Rows from block 7 of a small class-conditioned image flow-matching model, named by matrix and row number. Rows with one number belong to one neuron. Each number is 50 + 12 x the weight over its row's rms, rounded and kept within 0 to 99. All counts start at 0.
After each neuron's rows are labels from the 100 images, of 14976 (inputs lightly noised), where the neuron reaches its highest value: "colour at peak" is the nearest of a few named colours to the mean colour under the peak. Only what is clearly more common there than usual is listed. The data: crops of objects in photos (Visual Genome).
# fc1: MLP up (model.blocks.7.mlp.fc1.weight, 320x160), inputs 0-159
# fc2: MLP down (model.blocks.7.mlp.fc2.weight, 160x320, transposed), outputs 0-159

fc1.283:39 56 51 22 48 40 34 65 63 51 51 40 59 70 63 51 40 57 43 49 54 47 39 39 40 44 58 72 50 73 31 56 64 48 57 29 70 35 66 58 48 58 48 46 66 55 47 45 65 54 48 70 51 55 55 44 71 70 53 56 57 61 47 56 53 52 55 61 34 39 42 25 48 61 28 51 42 59 67 28 52 52 58 51 39 55 51 47 86 36 65 58 61 50 62 66 51 57 43 31 19 41 58 31 73 53 40 56 52 48 53 41 42 56 42 57 29 48 47 42 33 35 49 61 42 69 68 45 63 56 62 54 54 54 62 30 53 41 51 68 42 42 45 49 62 33 35 52 42 42 34 40 61 50 73 42 69 66 33 37
fc2.283:51 66 62 33 43 54 42 42 47 45 48 40 53 48 43 48 57 46 32 39 58 21 44 27 68 45 39 41 50 74 49 69 40 36 24 34 45 50 56 47 44 47 69 60 45 64 49 55 61 58 63 59 54 59 56 64 78 51 60 41 57 62 32 37 32 53 54 42 41 34 50 46 56 52 52 49 55 58 28 58 38 71 55 52 59 31 53 64 37 44 29 41 35 47 55 58 62 32 33 50 58 60 65 44 62 52 26 55 66 53 59 39 55 20 60 29 44 39 52 48 55 44 44 55 42 50 55 61 49 71 38 31 44 62 62 43 46 55 45 68 53 54 59 45 58 48 48 47 41 43 04 36 76 59 61 68 45 42 62 41
colour at peak: grey

fc1.8:44 42 66 47 48 28 65 53 74 32 48 56 52 48 40 64 61 26 45 29 33 64 52 42 49 52 50 65 52 44 57 47 53 48 56 51 70 23 68 37 30 49 48 44 55 57 62 41 59 86 68 51 53 53 33 61 31 42 19 66 42 24 54 71 48 51 42 37 57 57 56 55 53 78 44 47 49 52 35 64 58 54 57 37 51 47 74 57 31 51 60 47 61 45 35 39 57 62 57 43 56 60 70 16 27 37 56 38 43 45 61 40 66 43 49 36 48 66 52 44 59 62 45 43 59 41 20 65 64 55 43 39 66 43 39 51 57 40 52 46 47 58 39 48 48 35 55 47 53 56 62 44 47 64 44 38 54 46 55 65
fc2.8:62 38 42 37 74 38 51 42 58 37 46 49 41 53 56 34 41 44 40 45 57 59 48 75 22 52 68 65 52 46 65 34 78 29 22 47 48 47 52 41 65 31 52 60 52 51 59 43 33 45 40 63 35 44 61 30 49 41 24 44 52 52 57 57 52 46 36 53 66 53 49 67 59 63 50 43 31 55 58 27 41 28 30 55 51 18 71 58 52 54 48 59 51 39 42 45 73 52 60 23 47 40 41 52 46 51 58 52 50 57 46 66 60 54 65 54 35 57 57 27 65 62 76 31 73 49 38 41 52 45 52 52 36 60 38 51 45 51 60 49 36 38 67 46 65 49 51 45 49 40 62 41 63 63 45 51 46 30 52 64
colour at peak: grey

fc1.158:61 59 48 54 47 36 30 28 37 55 50 47 75 68 59 54 60 64 36 39 56 68 53 52 38 51 55 51 50 54 45 56 46 25 15 53 51 48 29 47 31 52 52 58 59 33 67 69 55 60 44 60 38 61 41 45 59 55 44 48 56 63 64 29 52 72 48 67 62 61 51 45 53 54 48 40 49 57 45 46 33 51 57 73 38 39 67 49 50 57 16 52 60 63 47 54 50 42 68 40 51 51 59 34 56 45 61 42 40 61 76 41 47 58 40 51 56 35 67 41 31 33 34 53 23 25 58 53 51 63 46 47 64 44 38 62 53 49 57 41 54 69 58 47 43 78 66 39 47 55 19 68 42 55 42 45 61 57 37 42
fc2.158:65 62 45 39 47 49 34 48 48 13 57 49 72 32 57 42 38 54 76 65 50 64 39 51 62 59 42 53 35 54 76 46 49 48 48 56 48 56 44 64 40 53 45 65 63 53 64 64 35 44 45 61 18 63 43 66 69 55 71 43 60 54 55 53 52 54 41 44 56 66 51 41 51 70 48 45 38 65 05 66 49 13 61 66 40 49 51 50 71 48 59 40 26 43 55 56 59 53 50 51 56 33 64 43 29 51 54 48 47 56 38 46 23 47 49 65 47 52 49 40 34 57 44 63 54 59 46 50 42 38 42 59 50 50 67 43 70 50 51 57 46 51 49 47 54 51 43 50 49 56 32 60 51 52 81 44 53 61 68 65
colour at peak: white

fc1.262:47 65 42 71 48 43 50 34 56 73 73 75 36 42 59 55 52 33 48 48 52 55 34 51 45 57 47 54 42 59 73 53 61 64 57 58 27 56 48 47 46 34 60 31 44 45 34 40 62 41 40 54 62 62 25 62 46 47 49 55 49 65 52 48 41 44 49 33 60 35 58 48 56 43 36 54 34 53 46 73 71 42 53 64 50 52 55 44 46 66 49 50 57 57 45 55 47 59 53 20 36 56 56 49 24 41 37 29 51 43 59 51 47 82 49 33 52 42 36 63 46 48 28 49 65 59 39 50 35 22 48 58 53 56 47 58 55 52 60 53 44 40 47 62 45 54 69 58 82 51 26 26 49 34 52 52 63 41 83 35
fc2.262:56 44 35 50 43 18 43 66 37 67 20 73 50 49 63 44 61 57 22 35 50 50 59 60 56 50 44 38 35 37 63 37 46 77 35 40 62 65 46 33 64 63 94 51 63 64 47 45 56 46 54 38 49 54 47 56 63 49 50 45 53 24 44 62 46 61 66 47 73 55 51 25 75 54 36 63 56 49 53 45 59 55 61 46 33 32 35 44 52 70 50 44 57 67 40 52 50 49 40 61 41 36 29 63 31 47 46 50 44 83 60 51 48 54 49 40 51 29 60 51 40 51 57 52 70 48 38 67 44 60 32 57 47 48 45 40 37 47 45 56 52 63 59 43 48 46 49 59 47 60 43 34 43 56 57 36 52 56 40 50
colour at peak: cyan; blue

fc1.270:44 57 28 54 66 58 41 55 43 66 47 57 66 52 66 43 34 49 68 59 52 52 57 32 50 40 77 65 66 42 44 35 56 42 32 63 53 43 55 39 50 40 62 42 44 38 56 33 48 60 49 65 38 59 39 60 34 63 41 58 58 35 23 58 71 35 80 64 44 73 35 42 54 58 50 52 32 48 62 50 58 73 39 58 55 47 51 25 50 45 55 61 38 35 51 52 50 57 64 76 51 73 47 45 45 64 38 31 56 50 65 52 52 59 18 79 47 35 63 51 65 34 45 39 48 38 30 47 45 44 61 61 57 33 47 63 36 41 67 60 55 57 57 54 30 48 62 48 43 54 42 72 30 42 49 45 52 52 45 51
fc2.270:44 15 43 40 65 66 30 29 47 52 37 62 38 54 43 69 56 55 55 73 75 55 43 35 45 65 45 48 66 79 65 47 57 39 70 53 36 45 39 45 56 57 46 51 46 49 58 49 56 43 49 33 45 36 62 56 36 55 46 41 34 57 67 50 36 71 52 59 47 51 23 62 59 62 58 25 49 41 38 45 57 51 38 57 45 53 49 49 50 57 49 53 60 47 53 45 59 26 45 38 46 59 69 34 80 37 45 59 77 44 26 45 45 58 37 54 58 50 31 61 66 47 46 63 37 57 54 51 13 41 42 44 55 54 53 55 48 58 32 58 46 45 60 54 42 56 62 54 48 35 28 66 41 39 40 55 22 51 52 55
colour at peak: cyan; blue

fc1.230:38 68 37 36 35 63 59 57 11 56 60 53 58 41 30 53 64 69 52 54 50 51 60 40 42 61 67 50 39 51 42 73 38 26 34 64 65 50 50 26 60 50 39 59 41 41 35 43 40 65 41 34 42 63 35 31 56 58 69 48 64 48 50 52 56 43 42 54 48 44 49 43 43 28 53 44 52 37 43 70 58 59 62 51 43 58 59 52 51 70 42 53 73 35 53 60 58 27 50 59 41 57 50 63 45 72 46 63 33 45 68 63 36 46 51 38 52 52 39 54 50 56 45 49 49 46 62 38 46 30 63 57 33 30 49 65 62 49 68 55 32 36 43 62 31 34 34 51 52 57 49 32 45 61 64 75 28 53 64 32
fc2.230:58 61 45 47 44 58 38 60 45 36 45 38 69 47 40 61 47 54 43 60 54 58 55 37 73 64 45 50 66 68 50 40 53 68 52 75 59 52 52 62 57 37 53 33 33 80 17 33 64 51 31 49 76 51 61 54 59 34 69 63 76 57 32 27 40 51 19 63 52 38 42 44 58 41 48 55 44 63 48 58 48 39 47 37 42 32 42 51 39 43 56 36 58 46 51 42 66 64 37 32 61 48 49 45 41 49 49 47 37 45 25 40 57 51 61 61 66 72 48 72 59 52 32 42 64 50 43 22 61 47 59 52 30 43 40 51 45 49 39 48 58 40 42 63 32 47 38 44 53 62 66 38 46 45 54 34 47 32 44 42
colour at peak: white

fc1.121:61 59 39 50 29 40 48 56 56 77 45 44 39 61 34 47 59 50 60 39 53 45 65 28 45 44 50 48 42 31 67 70 57 43 56 59 58 49 66 63 66 69 20 68 77 35 53 50 50 41 36 69 37 35 42 60 47 63 34 45 56 50 46 62 26 56 45 62 72 49 37 55 85 53 56 59 41 42 64 47 52 40 52 29 59 75 47 52 52 51 60 74 50 58 39 49 47 42 48 32 70 48 50 46 52 37 53 50 60 53 49 24 46 41 40 48 67 50 41 37 53 49 63 40 55 33 44 39 54 53 57 70 46 62 71 54 74 45 59 36 24 49 49 46 30 36 58 53 61 50 44 39 49 52 64 56 24 54 46 59
fc2.121:48 65 37 49 55 64 57 29 65 51 40 44 28 50 62 46 49 44 68 45 46 46 36 35 46 56 58 46 49 53 40 60 45 56 41 42 64 59 21 49 53 51 60 67 56 51 42 56 39 15 56 35 47 51 49 64 61 54 55 49 53 35 51 48 48 43 45 44 43 63 40 44 48 31 28 75 49 44 42 57 73 21 31 52 69 52 50 46 44 45 53 55 82 40 45 58 44 37 47 48 53 51 39 29 60 73 54 71 49 43 59 53 39 39 62 51 66 52 47 41 32 50 61 56 64 38 51 64 37 59 30 63 70 74 76 41 48 33 44 63 39 58 66 19 48 70 50 38 46 50 39 70 40 64 56 46 52 28 49 54
colour at peak: white

fc1.189:51 44 40 61 48 58 69 52 66 55 69 39 63 63 41 51 35 50 61 45 54 69 30 66 54 67 62 45 61 35 29 37 54 74 57 17 46 46 68 50 46 32 69 36 43 41 50 31 66 44 52 50 57 56 54 54 67 91 57 33 56 50 59 52 51 52 46 38 50 47 43 51 41 60 48 53 50 47 68 53 42 31 52 42 55 38 52 35 49 74 65 59 56 76 62 58 40 80 45 30 53 39 68 42 49 56 55 46 54 33 57 58 47 33 47 46 55 58 37 68 37 48 41 29 58 66 67 21 48 45 44 62 38 40 36 46 38 52 48 59 58 60 49 44 50 45 65 43 41 32 40 36 61 67 51 47 58 52 64 67
fc2.189:76 27 46 62 37 44 51 44 79 48 67 41 65 61 52 46 57 54 60 41 41 36 52 44 39 63 53 72 49 51 38 52 45 29 58 38 69 58 38 51 64 48 53 43 41 49 58 50 69 71 49 65 33 65 45 49 56 32 43 41 64 46 77 53 31 38 45 52 44 37 15 44 60 61 34 70 49 37 46 60 52 61 31 59 30 38 40 60 31 43 40 58 52 36 47 33 45 32 42 62 48 71 56 47 45 29 66 37 54 46 50 35 33 66 44 52 59 39 58 44 48 48 46 56 56 67 61 47 56 34 38 38 51 48 57 35 55 51 42 48 45 57 45 31 50 56 72 72 51 68 44 53 39 35 57 63 69 22 54 53
colour at peak: grey

fc1.160:49 58 66 63 48 48 51 47 52 33 57 53 30 56 45 48 43 48 45 35 64 59 80 47 60 51 60 54 61 56 43 60 44 24 38 50 78 57 38 79 54 40 56 54 68 51 71 60 67 44 54 50 65 68 60 57 37 57 41 36 35 31 62 46 44 57 60 49 59 51 48 46 69 58 63 19 47 33 36 31 41 44 51 45 41 36 40 69 48 44 64 32 57 62 59 52 56 58 75 70 27 66 48 70 37 59 60 32 46 44 62 50 35 57 46 69 49 59 44 40 38 60 53 20 56 58 41 71 60 53 51 61 58 57 48 47 55 41 38 55 55 58 41 52 44 58 53 64 66 35 51 34 38 44 43 52 71 32 28 41
fc2.160:51 40 41 60 61 48 36 56 41 32 31 50 26 48 48 52 65 45 67 67 35 34 41 64 52 33 41 43 37 34 61 66 57 66 43 40 56 73 60 59 42 59 53 55 45 51 47 44 61 57 50 53 38 63 47 47 46 44 60 63 43 50 39 74 60 58 77 58 45 50 35 43 80 38 26 54 54 49 40 35 56 54 43 41 60 64 40 59 46 43 37 71 57 51 64 61 64 44 50 24 53 51 57 31 58 40 57 43 42 53 51 65 49 25 69 74 43 55 36 45 62 44 60 34 71 57 53 34 74 57 56 80 74 63 53 39 55 44 57 47 48 38 36 58 54 54 41 51 45 34 46 74 65 44 32 44 31 33 48 48
colour at peak: pink

fc1.146:56 55 53 28 42 49 37 55 81 51 62 64 41 57 48 29 73 65 49 56 55 62 52 42 44 66 55 37 44 48 34 41 48 73 55 26 44 27 44 50 50 56 55 51 52 53 48 32 40 41 47 35 39 41 31 65 76 51 49 60 52 41 27 55 49 41 45 41 33 50 60 33 48 52 49 76 55 58 45 53 44 50 71 65 59 40 46 66 66 52 59 84 45 47 64 65 46 66 77 55 38 52 59 56 69 50 33 47 55 53 57 52 37 58 58 69 38 58 42 63 35 34 50 66 34 53 55 54 39 53 50 59 37 58 80 52 35 45 53 33 44 54 61 62 62 42 48 52 57 59 62 52 87 35 46 39 40 61 51 54
fc2.146:49 71 56 33 37 55 40 45 44 38 43 36 51 55 63 43 53 71 54 37 73 47 48 51 44 64 26 38 65 38 47 50 54 16 46 29 37 42 51 48 48 42 41 50 47 50 55 21 44 40 36 60 41 62 43 39 58 46 54 47 49 27 45 44 48 60 43 32 56 65 50 36 42 55 27 55 53 35 49 36 70 44 40 38 72 54 32 67 62 50 45 48 64 34 45 57 44 61 58 70 29 58 36 41 50 43 65 61 48 67 55 45 70 45 34 58 54 47 55 48 65 29 52 58 70 45 64 36 66 47 39 34 43 59 33 52 53 42 55 67 75 55 49 38 65 51 55 37 65 55 47 22 46 48 30 53 28 53 55 25
colour at peak: grey

fc1.86:45 59 56 52 49 48 75 39 49 53 49 69 48 66 55 39 60 38 58 51 26 37 59 56 53 61 31 45 55 64 62 55 40 39 46 48 62 61 56 64 57 54 53 39 39 51 59 63 54 26 62 68 67 56 33 47 43 63 49 60 65 47 41 79 43 52 57 65 42 56 52 45 42 39 81 45 63 36 42 62 41 56 62 53 66 59 57 65 42 41 68 65 41 40 59 41 49 58 45 61 42 29 48 25 59 21 56 56 55 31 49 50 72 73 52 64 77 42 47 46 26 61 51 55 44 52 59 58 63 31 64 49 51 38 54 27 41 50 51 32 49 48 50 52 55 74 44 25 49 51 42 59 57 37 65 57 35 49 45 81
fc2.86:57 56 71 48 66 46 33 48 43 64 85 24 48 35 27 54 53 33 48 44 53 36 48 66 77 35 42 53 42 43 27 53 57 47 37 53 39 60 63 61 80 57 45 59 75 35 33 32 47 49 60 47 53 49 68 48 60 52 62 60 43 39 63 36 53 62 56 53 49 53 44 72 55 44 35 35 57 62 69 52 21 31 42 55 64 54 44 51 46 48 51 34 41 74 68 35 43 47 41 45 47 70 54 58 44 37 49 62 51 68 49 41 45 54 61 50 62 49 54 54 55 40 46 43 53 60 60 44 53 60 46 43 46 64 61 60 51 54 49 37 33 36 53 56 81 81 38 54 64 54 50 62 43 39 62 52 54 64 43 26
colour at peak: cyan

fc1.170:03 54 67 62 48 54 39 55 62 41 70 45 42 53 46 48 51 49 68 46 56 34 67 55 53 82 42 47 42 43 48 43 48 42 35 34 56 68 58 41 65 43 46 50 52 42 57 62 34 36 35 33 40 48 45 43 38 34 66 50 53 57 55 68 49 62 44 60 51 60 40 53 35 48 44 56 61 53 49 66 48 46 72 35 49 70 63 55 63 80 65 44 38 46 46 40 76 21 44 65 35 54 43 31 46 64 58 58 54 51 57 47 58 46 38 88 54 46 57 52 47 45 60 38 35 40 47 43 38 49 65 43 55 62 66 29 61 56 38 49 50 47 49 48 59 29 53 53 35 60 49 55 20 66 49 61 55 30 42 45
fc2.170:71 68 38 41 54 54 49 44 49 57 45 70 51 53 57 58 65 38 33 52 56 51 49 48 64 53 47 49 40 36 58 51 47 31 53 66 57 67 59 62 46 52 61 51 43 61 41 42 52 42 67 49 63 54 29 54 58 43 43 54 52 71 69 49 65 48 53 61 58 49 32 61 51 53 87 62 64 51 40 36 48 43 27 23 37 56 39 34 66 65 43 76 57 29 73 36 53 66 45 57 55 62 49 50 63 51 50 36 73 53 40 38 45 28 73 29 76 42 22 49 49 59 52 48 43 44 66 61 58 41 67 48 60 34 69 56 43 49 64 48 56 55 38 63 74 54 35 69 59 45 39 49 51 44 45 37 46 38 66 34
colour at peak: grey

fc1.95:53 53 56 58 63 81 29 64 55 65 55 37 62 61 28 40 64 47 56 73 46 38 33 41 07 54 50 43 42 51 68 56 57 48 43 53 48 49 43 32 60 56 67 47 48 41 42 57 45 48 40 63 44 57 36 50 61 44 43 49 41 58 67 50 56 53 39 55 44 75 44 53 62 29 53 52 68 31 59 36 45 43 55 57 43 53 55 42 49 47 30 37 68 40 47 53 82 81 41 64 53 43 45 57 54 53 66 52 44 45 40 64 54 43 41 34 64 49 66 35 55 41 55 48 39 32 59 33 39 49 42 39 39 59 50 56 85 52 59 38 30 55 49 44 50 31 50 44 38 51 73 43 54 75 45 35 39 59 35 45
fc2.95:50 64 33 34 37 53 39 54 58 52 20 66 38 43 47 60 73 67 56 57 45 49 52 26 53 57 38 79 55 30 45 44 45 57 45 29 61 43 57 69 59 63 37 63 48 32 42 70 65 56 55 43 49 38 71 71 75 38 60 67 53 39 62 28 31 40 50 56 48 71 67 66 39 63 42 50 39 58 52 45 71 44 52 39 61 49 60 41 55 45 26 36 66 50 68 44 63 43 51 41 65 45 61 51 56 39 59 68 46 63 64 55 48 75 60 55 36 30 67 41 65 64 49 63 58 61 45 46 42 51 66 65 71 64 54 56 65 44 55 47 34 46 47 52 56 50 39 68 39 43 41 42 37 56 47 39 55 44 62 55
colour at peak: pink

fc1.286:54 59 55 34 51 51 45 58 66 39 48 39 65 54 42 61 42 39 65 54 47 48 54 60 52 62 29 44 44 51 34 54 44 66 48 28 51 29 37 35 58 28 69 68 65 55 46 48 57 56 60 55 53 63 69 42 35 60 37 53 54 59 47 62 47 41 36 69 75 53 67 53 52 69 59 27 57 62 45 34 41 27 40 48 53 53 49 42 38 57 54 59 65 31 41 47 57 42 61 54 57 75 66 37 41 36 38 51 51 52 55 69 68 58 57 48 58 52 47 21 49 52 24 35 80 39 62 44 50 26 25 35 40 67 40 38 37 50 52 57 75 45 56 44 42 53 47 58 51 53 51 47 37 67 46 61 70 40 27 67
fc2.286:30 39 51 51 67 64 46 59 60 48 32 47 54 44 63 65 50 49 56 52 48 65 56 41 58 69 53 57 34 62 73 33 32 36 49 58 83 56 37 69 39 47 54 48 36 43 62 68 42 55 67 48 55 52 31 40 53 36 52 59 58 50 49 23 63 55 34 41 40 49 45 68 73 58 14 50 32 54 44 37 37 43 23 53 56 50 44 45 48 54 62 38 53 45 61 42 62 30 72 55 61 58 50 51 64 71 50 58 58 45 45 55 55 70 59 41 49 40 56 75 43 82 40 62 69 48 55 55 39 49 51 77 64 53 55 51 53 60 46 54 57 44 47 71 43 42 50 49 39 49 66 56 29 51 40 48 51 74 57 29
colour at peak: grey

fc1.225:46 52 53 47 38 47 60 46 29 48 67 54 42 54 53 76 50 65 37 48 49 54 24 28 60 34 67 56 39 46 40 43 53 21 55 57 76 46 45 48 43 59 49 45 41 51 38 19 56 49 62 54 70 70 41 32 65 40 20 46 55 65 53 59 58 58 60 42 49 31 44 41 49 60 32 66 64 28 47 63 65 53 46 66 55 47 53 56 34 44 56 52 53 61 57 59 74 47 78 27 39 47 42 63 59 55 59 41 55 56 52 45 30 61 46 53 43 63 63 47 59 60 33 31 70 49 60 54 61 41 59 50 69 51 37 55 60 50 42 42 47 60 31 72 30 37 63 59 67 41 38 58 30 38 52 49 45 52 32 44
fc2.225:58 59 46 23 59 36 76 45 59 62 42 54 46 39 56 64 56 55 51 49 48 49 45 66 57 50 55 53 65 49 50 32 48 53 45 28 58 61 25 54 54 35 61 37 53 42 51 53 63 69 50 54 65 44 41 60 29 37 42 84 73 26 19 57 69 44 25 38 32 48 73 43 58 57 43 68 47 56 50 55 53 40 34 25 65 42 37 35 59 37 70 36 29 30 35 47 40 36 63 50 42 48 34 38 41 33 56 42 50 53 59 57 63 42 52 35 55 47 48 56 53 33 48 55 49 44 62 46 47 49 63 51 41 63 48 66 38 42 54 45 67 54 35 50 33 63 50 77 53 70 60 50 49 60 47 66 44 60 40 54
colour at peak: white

fc1.152:62 55 52 54 49 71 35 50 24 58 56 32 53 75 50 42 56 56 64 74 45 60 35 42 57 61 44 63 52 49 66 54 49 44 37 62 37 52 52 48 47 72 49 52 51 45 70 46 52 52 56 63 52 68 61 69 48 43 55 53 48 43 28 48 36 44 49 58 60 50 65 62 54 41 62 41 29 59 35 26 52 61 28 60 37 36 51 61 57 41 68 58 33 76 34 49 62 55 59 57 36 40 56 57 64 47 45 78 58 43 62 37 38 69 54 41 44 45 50 52 37 66 43 58 59 27 65 67 49 45 32 64 49 50 55 37 44 51 33 53 47 81 42 47 49 47 18 65 33 61 57 34 69 50 22 52 60 44 44 58
fc2.152:50 52 60 50 77 53 26 45 41 42 72 44 24 54 32 40 29 50 45 48 63 64 52 42 58 44 82 53 66 58 39 37 46 48 46 51 59 27 44 59 36 31 39 62 36 58 66 44 56 42 59 39 38 43 48 49 54 55 44 27 51 64 67 66 48 56 61 41 38 15 36 55 56 48 66 40 51 39 54 77 48 51 46 56 47 72 48 41 40 43 53 47 42 43 37 41 54 38 44 22 52 45 41 39 53 41 36 59 56 35 13 66 53 47 53 55 56 58 48 67 53 33 48 43 57 57 34 59 30 67 57 47 50 47 56 52 77 38 54 63 38 56 54 43 43 31 69 65 24 60 41 43 54 43 48 45 56 44 53 55
colour at peak: white

fc1.252:29 68 41 64 52 26 41 38 68 55 41 38 46 29 41 59 56 60 44 45 46 44 46 53 52 61 49 51 75 56 53 48 72 45 43 50 31 48 45 58 48 46 79 32 66 51 63 48 64 51 47 81 67 60 66 42 45 47 44 61 43 37 75 57 46 59 56 31 44 42 61 67 55 59 39 45 68 31 42 39 50 25 55 52 32 58 48 58 37 38 59 55 43 39 68 59 45 48 41 62 34 42 50 52 44 42 55 62 34 77 40 61 69 39 40 41 62 33 58 23 60 59 60 68 38 54 28 58 52 28 40 53 53 47 60 23 40 46 74 44 51 44 58 37 61 55 44 53 55 31 60 54 59 46 53 70 55 65 53 49
fc2.252:50 35 67 40 55 37 54 49 55 50 63 59 24 62 23 44 43 67 56 47 50 51 51 63 49 48 51 42 62 65 70 78 52 67 33 36 45 49 41 52 58 58 59 50 49 33 52 50 62 25 52 52 56 35 47 44 33 39 54 43 46 57 44 37 28 60 53 52 59 52 10 48 55 50 61 53 51 51 59 64 53 35 56 49 55 34 79 50 50 36 49 58 58 36 71 50 55 34 62 58 52 51 49 47 56 62 54 36 42 48 64 50 48 59 54 51 69 35 56 58 73 24 75 64 51 35 30 48 69 52 59 31 43 69 58 44 68 49 60 59 30 72 36 36 53 66 50 60 56 55 67 72 44 52 76 44 56 40 50 51
colour at peak: cyan

fc1.171:27 53 51 57 42 36 65 61 42 64 52 34 55 57 61 51 51 41 54 72 67 46 61 49 70 52 42 42 61 51 34 60 49 38 35 58 39 49 47 83 27 55 28 54 64 49 41 46 68 35 44 44 32 51 58 60 38 49 55 58 52 47 62 61 64 22 52 57 65 63 51 53 52 62 61 51 46 58 44 43 40 42 55 35 58 49 50 55 76 48 55 63 58 54 57 46 67 65 47 59 48 57 53 39 64 53 57 58 67 51 58 49 51 63 63 71 55 70 48 25 63 62 48 56 49 34 46 50 45 37 54 47 32 83 66 68 47 49 36 48 25 35 38 59 06 57 58 58 46 42 56 70 46 49 70 43 41 40 69 48
fc2.171:67 57 62 64 51 51 66 30 40 61 53 62 36 50 52 20 64 47 40 39 40 65 46 48 64 63 34 29 39 52 73 27 36 29 61 51 64 57 37 66 43 33 41 59 50 60 50 40 48 63 66 62 58 27 54 74 55 77 37 20 56 56 42 56 32 48 56 48 50 63 48 73 40 25 51 49 54 50 43 53 63 43 45 80 43 56 50 53 52 38 26 37 61 56 54 63 60 36 49 43 30 19 36 62 52 51 57 49 45 62 48 37 61 49 35 32 49 45 47 53 62 58 55 58 44 51 46 47 52 68 46 46 26 51 55 56 43 42 40 51 58 43 46 54 49 53 34 64 45 60 63 73 64 41 67 42 48 43 40 58
colour at peak: cyan

fc1.210:59 40 63 61 26 50 39 65 49 51 53 39 36 47 37 50 72 35 47 39 50 72 23 65 31 39 59 52 59 75 28 64 62 52 46 53 58 39 43 77 30 60 62 48 59 38 37 46 46 65 51 54 54 57 49 58 61 44 49 59 53 63 34 36 55 50 67 44 62 21 63 36 56 32 59 47 41 38 43 37 60 59 50 46 79 54 55 34 33 50 65 58 30 36 34 26 56 19 38 30 64 67 46 50 55 34 51 47 68 35 60 61 46 61 23 61 38 55 31 40 41 51 51 47 49 48 49 48 52 59 32 57 52 52 48 64 48 49 56 63 52 42 49 62 48 40 40 44 63 45 52 58 55 45 64 58 35 31 50 68
fc2.210:67 34 26 48 01 45 53 39 40 52 59 46 46 45 44 54 47 57 38 18 46 42 57 56 65 75 60 55 46 50 54 30 55 50 61 63 59 63 54 45 22 50 53 54 45 54 39 47 25 62 63 32 63 27 48 74 44 57 55 53 45 60 53 37 69 50 51 41 50 57 38 55 65 53 43 54 50 63 34 63 89 34 39 35 45 57 58 51 56 31 56 49 57 34 48 54 47 45 58 50 65 54 47 60 44 47 50 43 47 42 71 65 53 55 30 50 32 41 60 51 48 68 61 55 65 41 45 56 67 54 57 45 49 54 40 38 46 62 68 56 50 49 36 72 49 64 33 48 56 51 24 61 40 33 34 43 54 46 50 46
colour at peak: yellow; orange

fc1.218:39 55 25 56 44 63 45 84 66 63 51 63 44 37 53 63 27 40 59 35 34 70 62 60 43 41 39 50 71 38 40 40 40 55 58 42 70 66 46 27 55 76 38 69 59 50 39 38 43 45 44 56 50 55 50 55 45 57 40 36 61 46 36 56 39 52 49 37 32 39 45 66 62 62 37 51 44 78 65 41 40 51 50 40 30 58 29 51 56 54 26 71 58 51 73 64 52 47 49 62 39 76 53 47 40 50 47 30 51 36 65 46 55 40 54 51 42 40 59 59 40 52 47 58 31 53 57 34 27 62 36 48 34 41 66 50 55 43 61 72 57 63 73 40 40 46 44 53 47 41 69 39 43 57 50 68 55 62 43 41
fc2.218:66 56 40 66 40 51 42 28 36 52 50 79 39 57 47 56 55 51 45 53 40 40 48 49 59 52 65 52 37 47 47 29 56 39 41 35 60 55 57 54 39 55 67 55 43 42 45 63 47 37 45 43 56 54 40 35 39 51 21 54 45 45 42 53 46 27 55 45 41 56 51 54 30 63 53 33 59 56 38 40 35 48 62 31 74 70 38 29 50 51 46 62 48 56 64 73 52 22 64 41 41 39 44 51 59 82 54 28 27 53 54 65 43 47 53 57 25 52 30 37 24 38 63 45 51 53 72 36 42 25 32 46 42 43 67 58 58 57 61 55 62 69 45 53 32 45 59 44 64 46 55 52 48 49 61 46 74 30 39 45
colour at peak: grey

fc1.28:45 53 49 47 56 37 73 24 64 29 47 42 47 69 50 48 32 35 61 26 73 44 64 45 56 48 59 46 39 52 41 22 49 63 52 56 58 56 44 44 42 45 62 44 41 48 44 43 50 60 45 52 54 52 60 46 48 22 63 32 28 66 56 43 36 55 47 66 82 64 39 48 50 52 61 46 37 51 63 77 57 49 56 43 34 70 53 82 57 24 70 45 37 36 50 53 41 40 42 45 46 51 50 72 40 35 40 51 76 43 60 62 65 60 61 56 54 65 56 58 54 47 54 71 53 54 47 38 55 63 37 43 42 54 30 46 32 58 55 35 50 55 37 67 33 53 50 60 46 35 58 44 41 37 57 35 26 48 60 59
fc2.28:37 52 43 39 47 45 59 60 56 49 48 47 38 48 58 58 45 53 54 36 45 57 43 61 28 30 61 47 55 55 60 55 60 33 48 25 75 51 44 56 45 53 42 59 63 35 54 43 63 52 43 30 57 60 60 53 30 67 32 52 66 39 51 55 48 55 61 28 66 89 73 45 61 41 52 35 59 54 48 50 44 45 55 37 30 38 32 67 49 23 50 59 51 56 41 45 42 78 43 61 43 55 51 73 29 54 57 40 33 37 62 37 56 53 60 32 60 47 43 59 64 61 73 69 42 61 36 66 63 30 41 31 35 56 59 50 53 49 29 54 40 64 47 35 60 35 51 33 41 46 52 29 59 60 52 62 57 44 51 70
colour at peak: white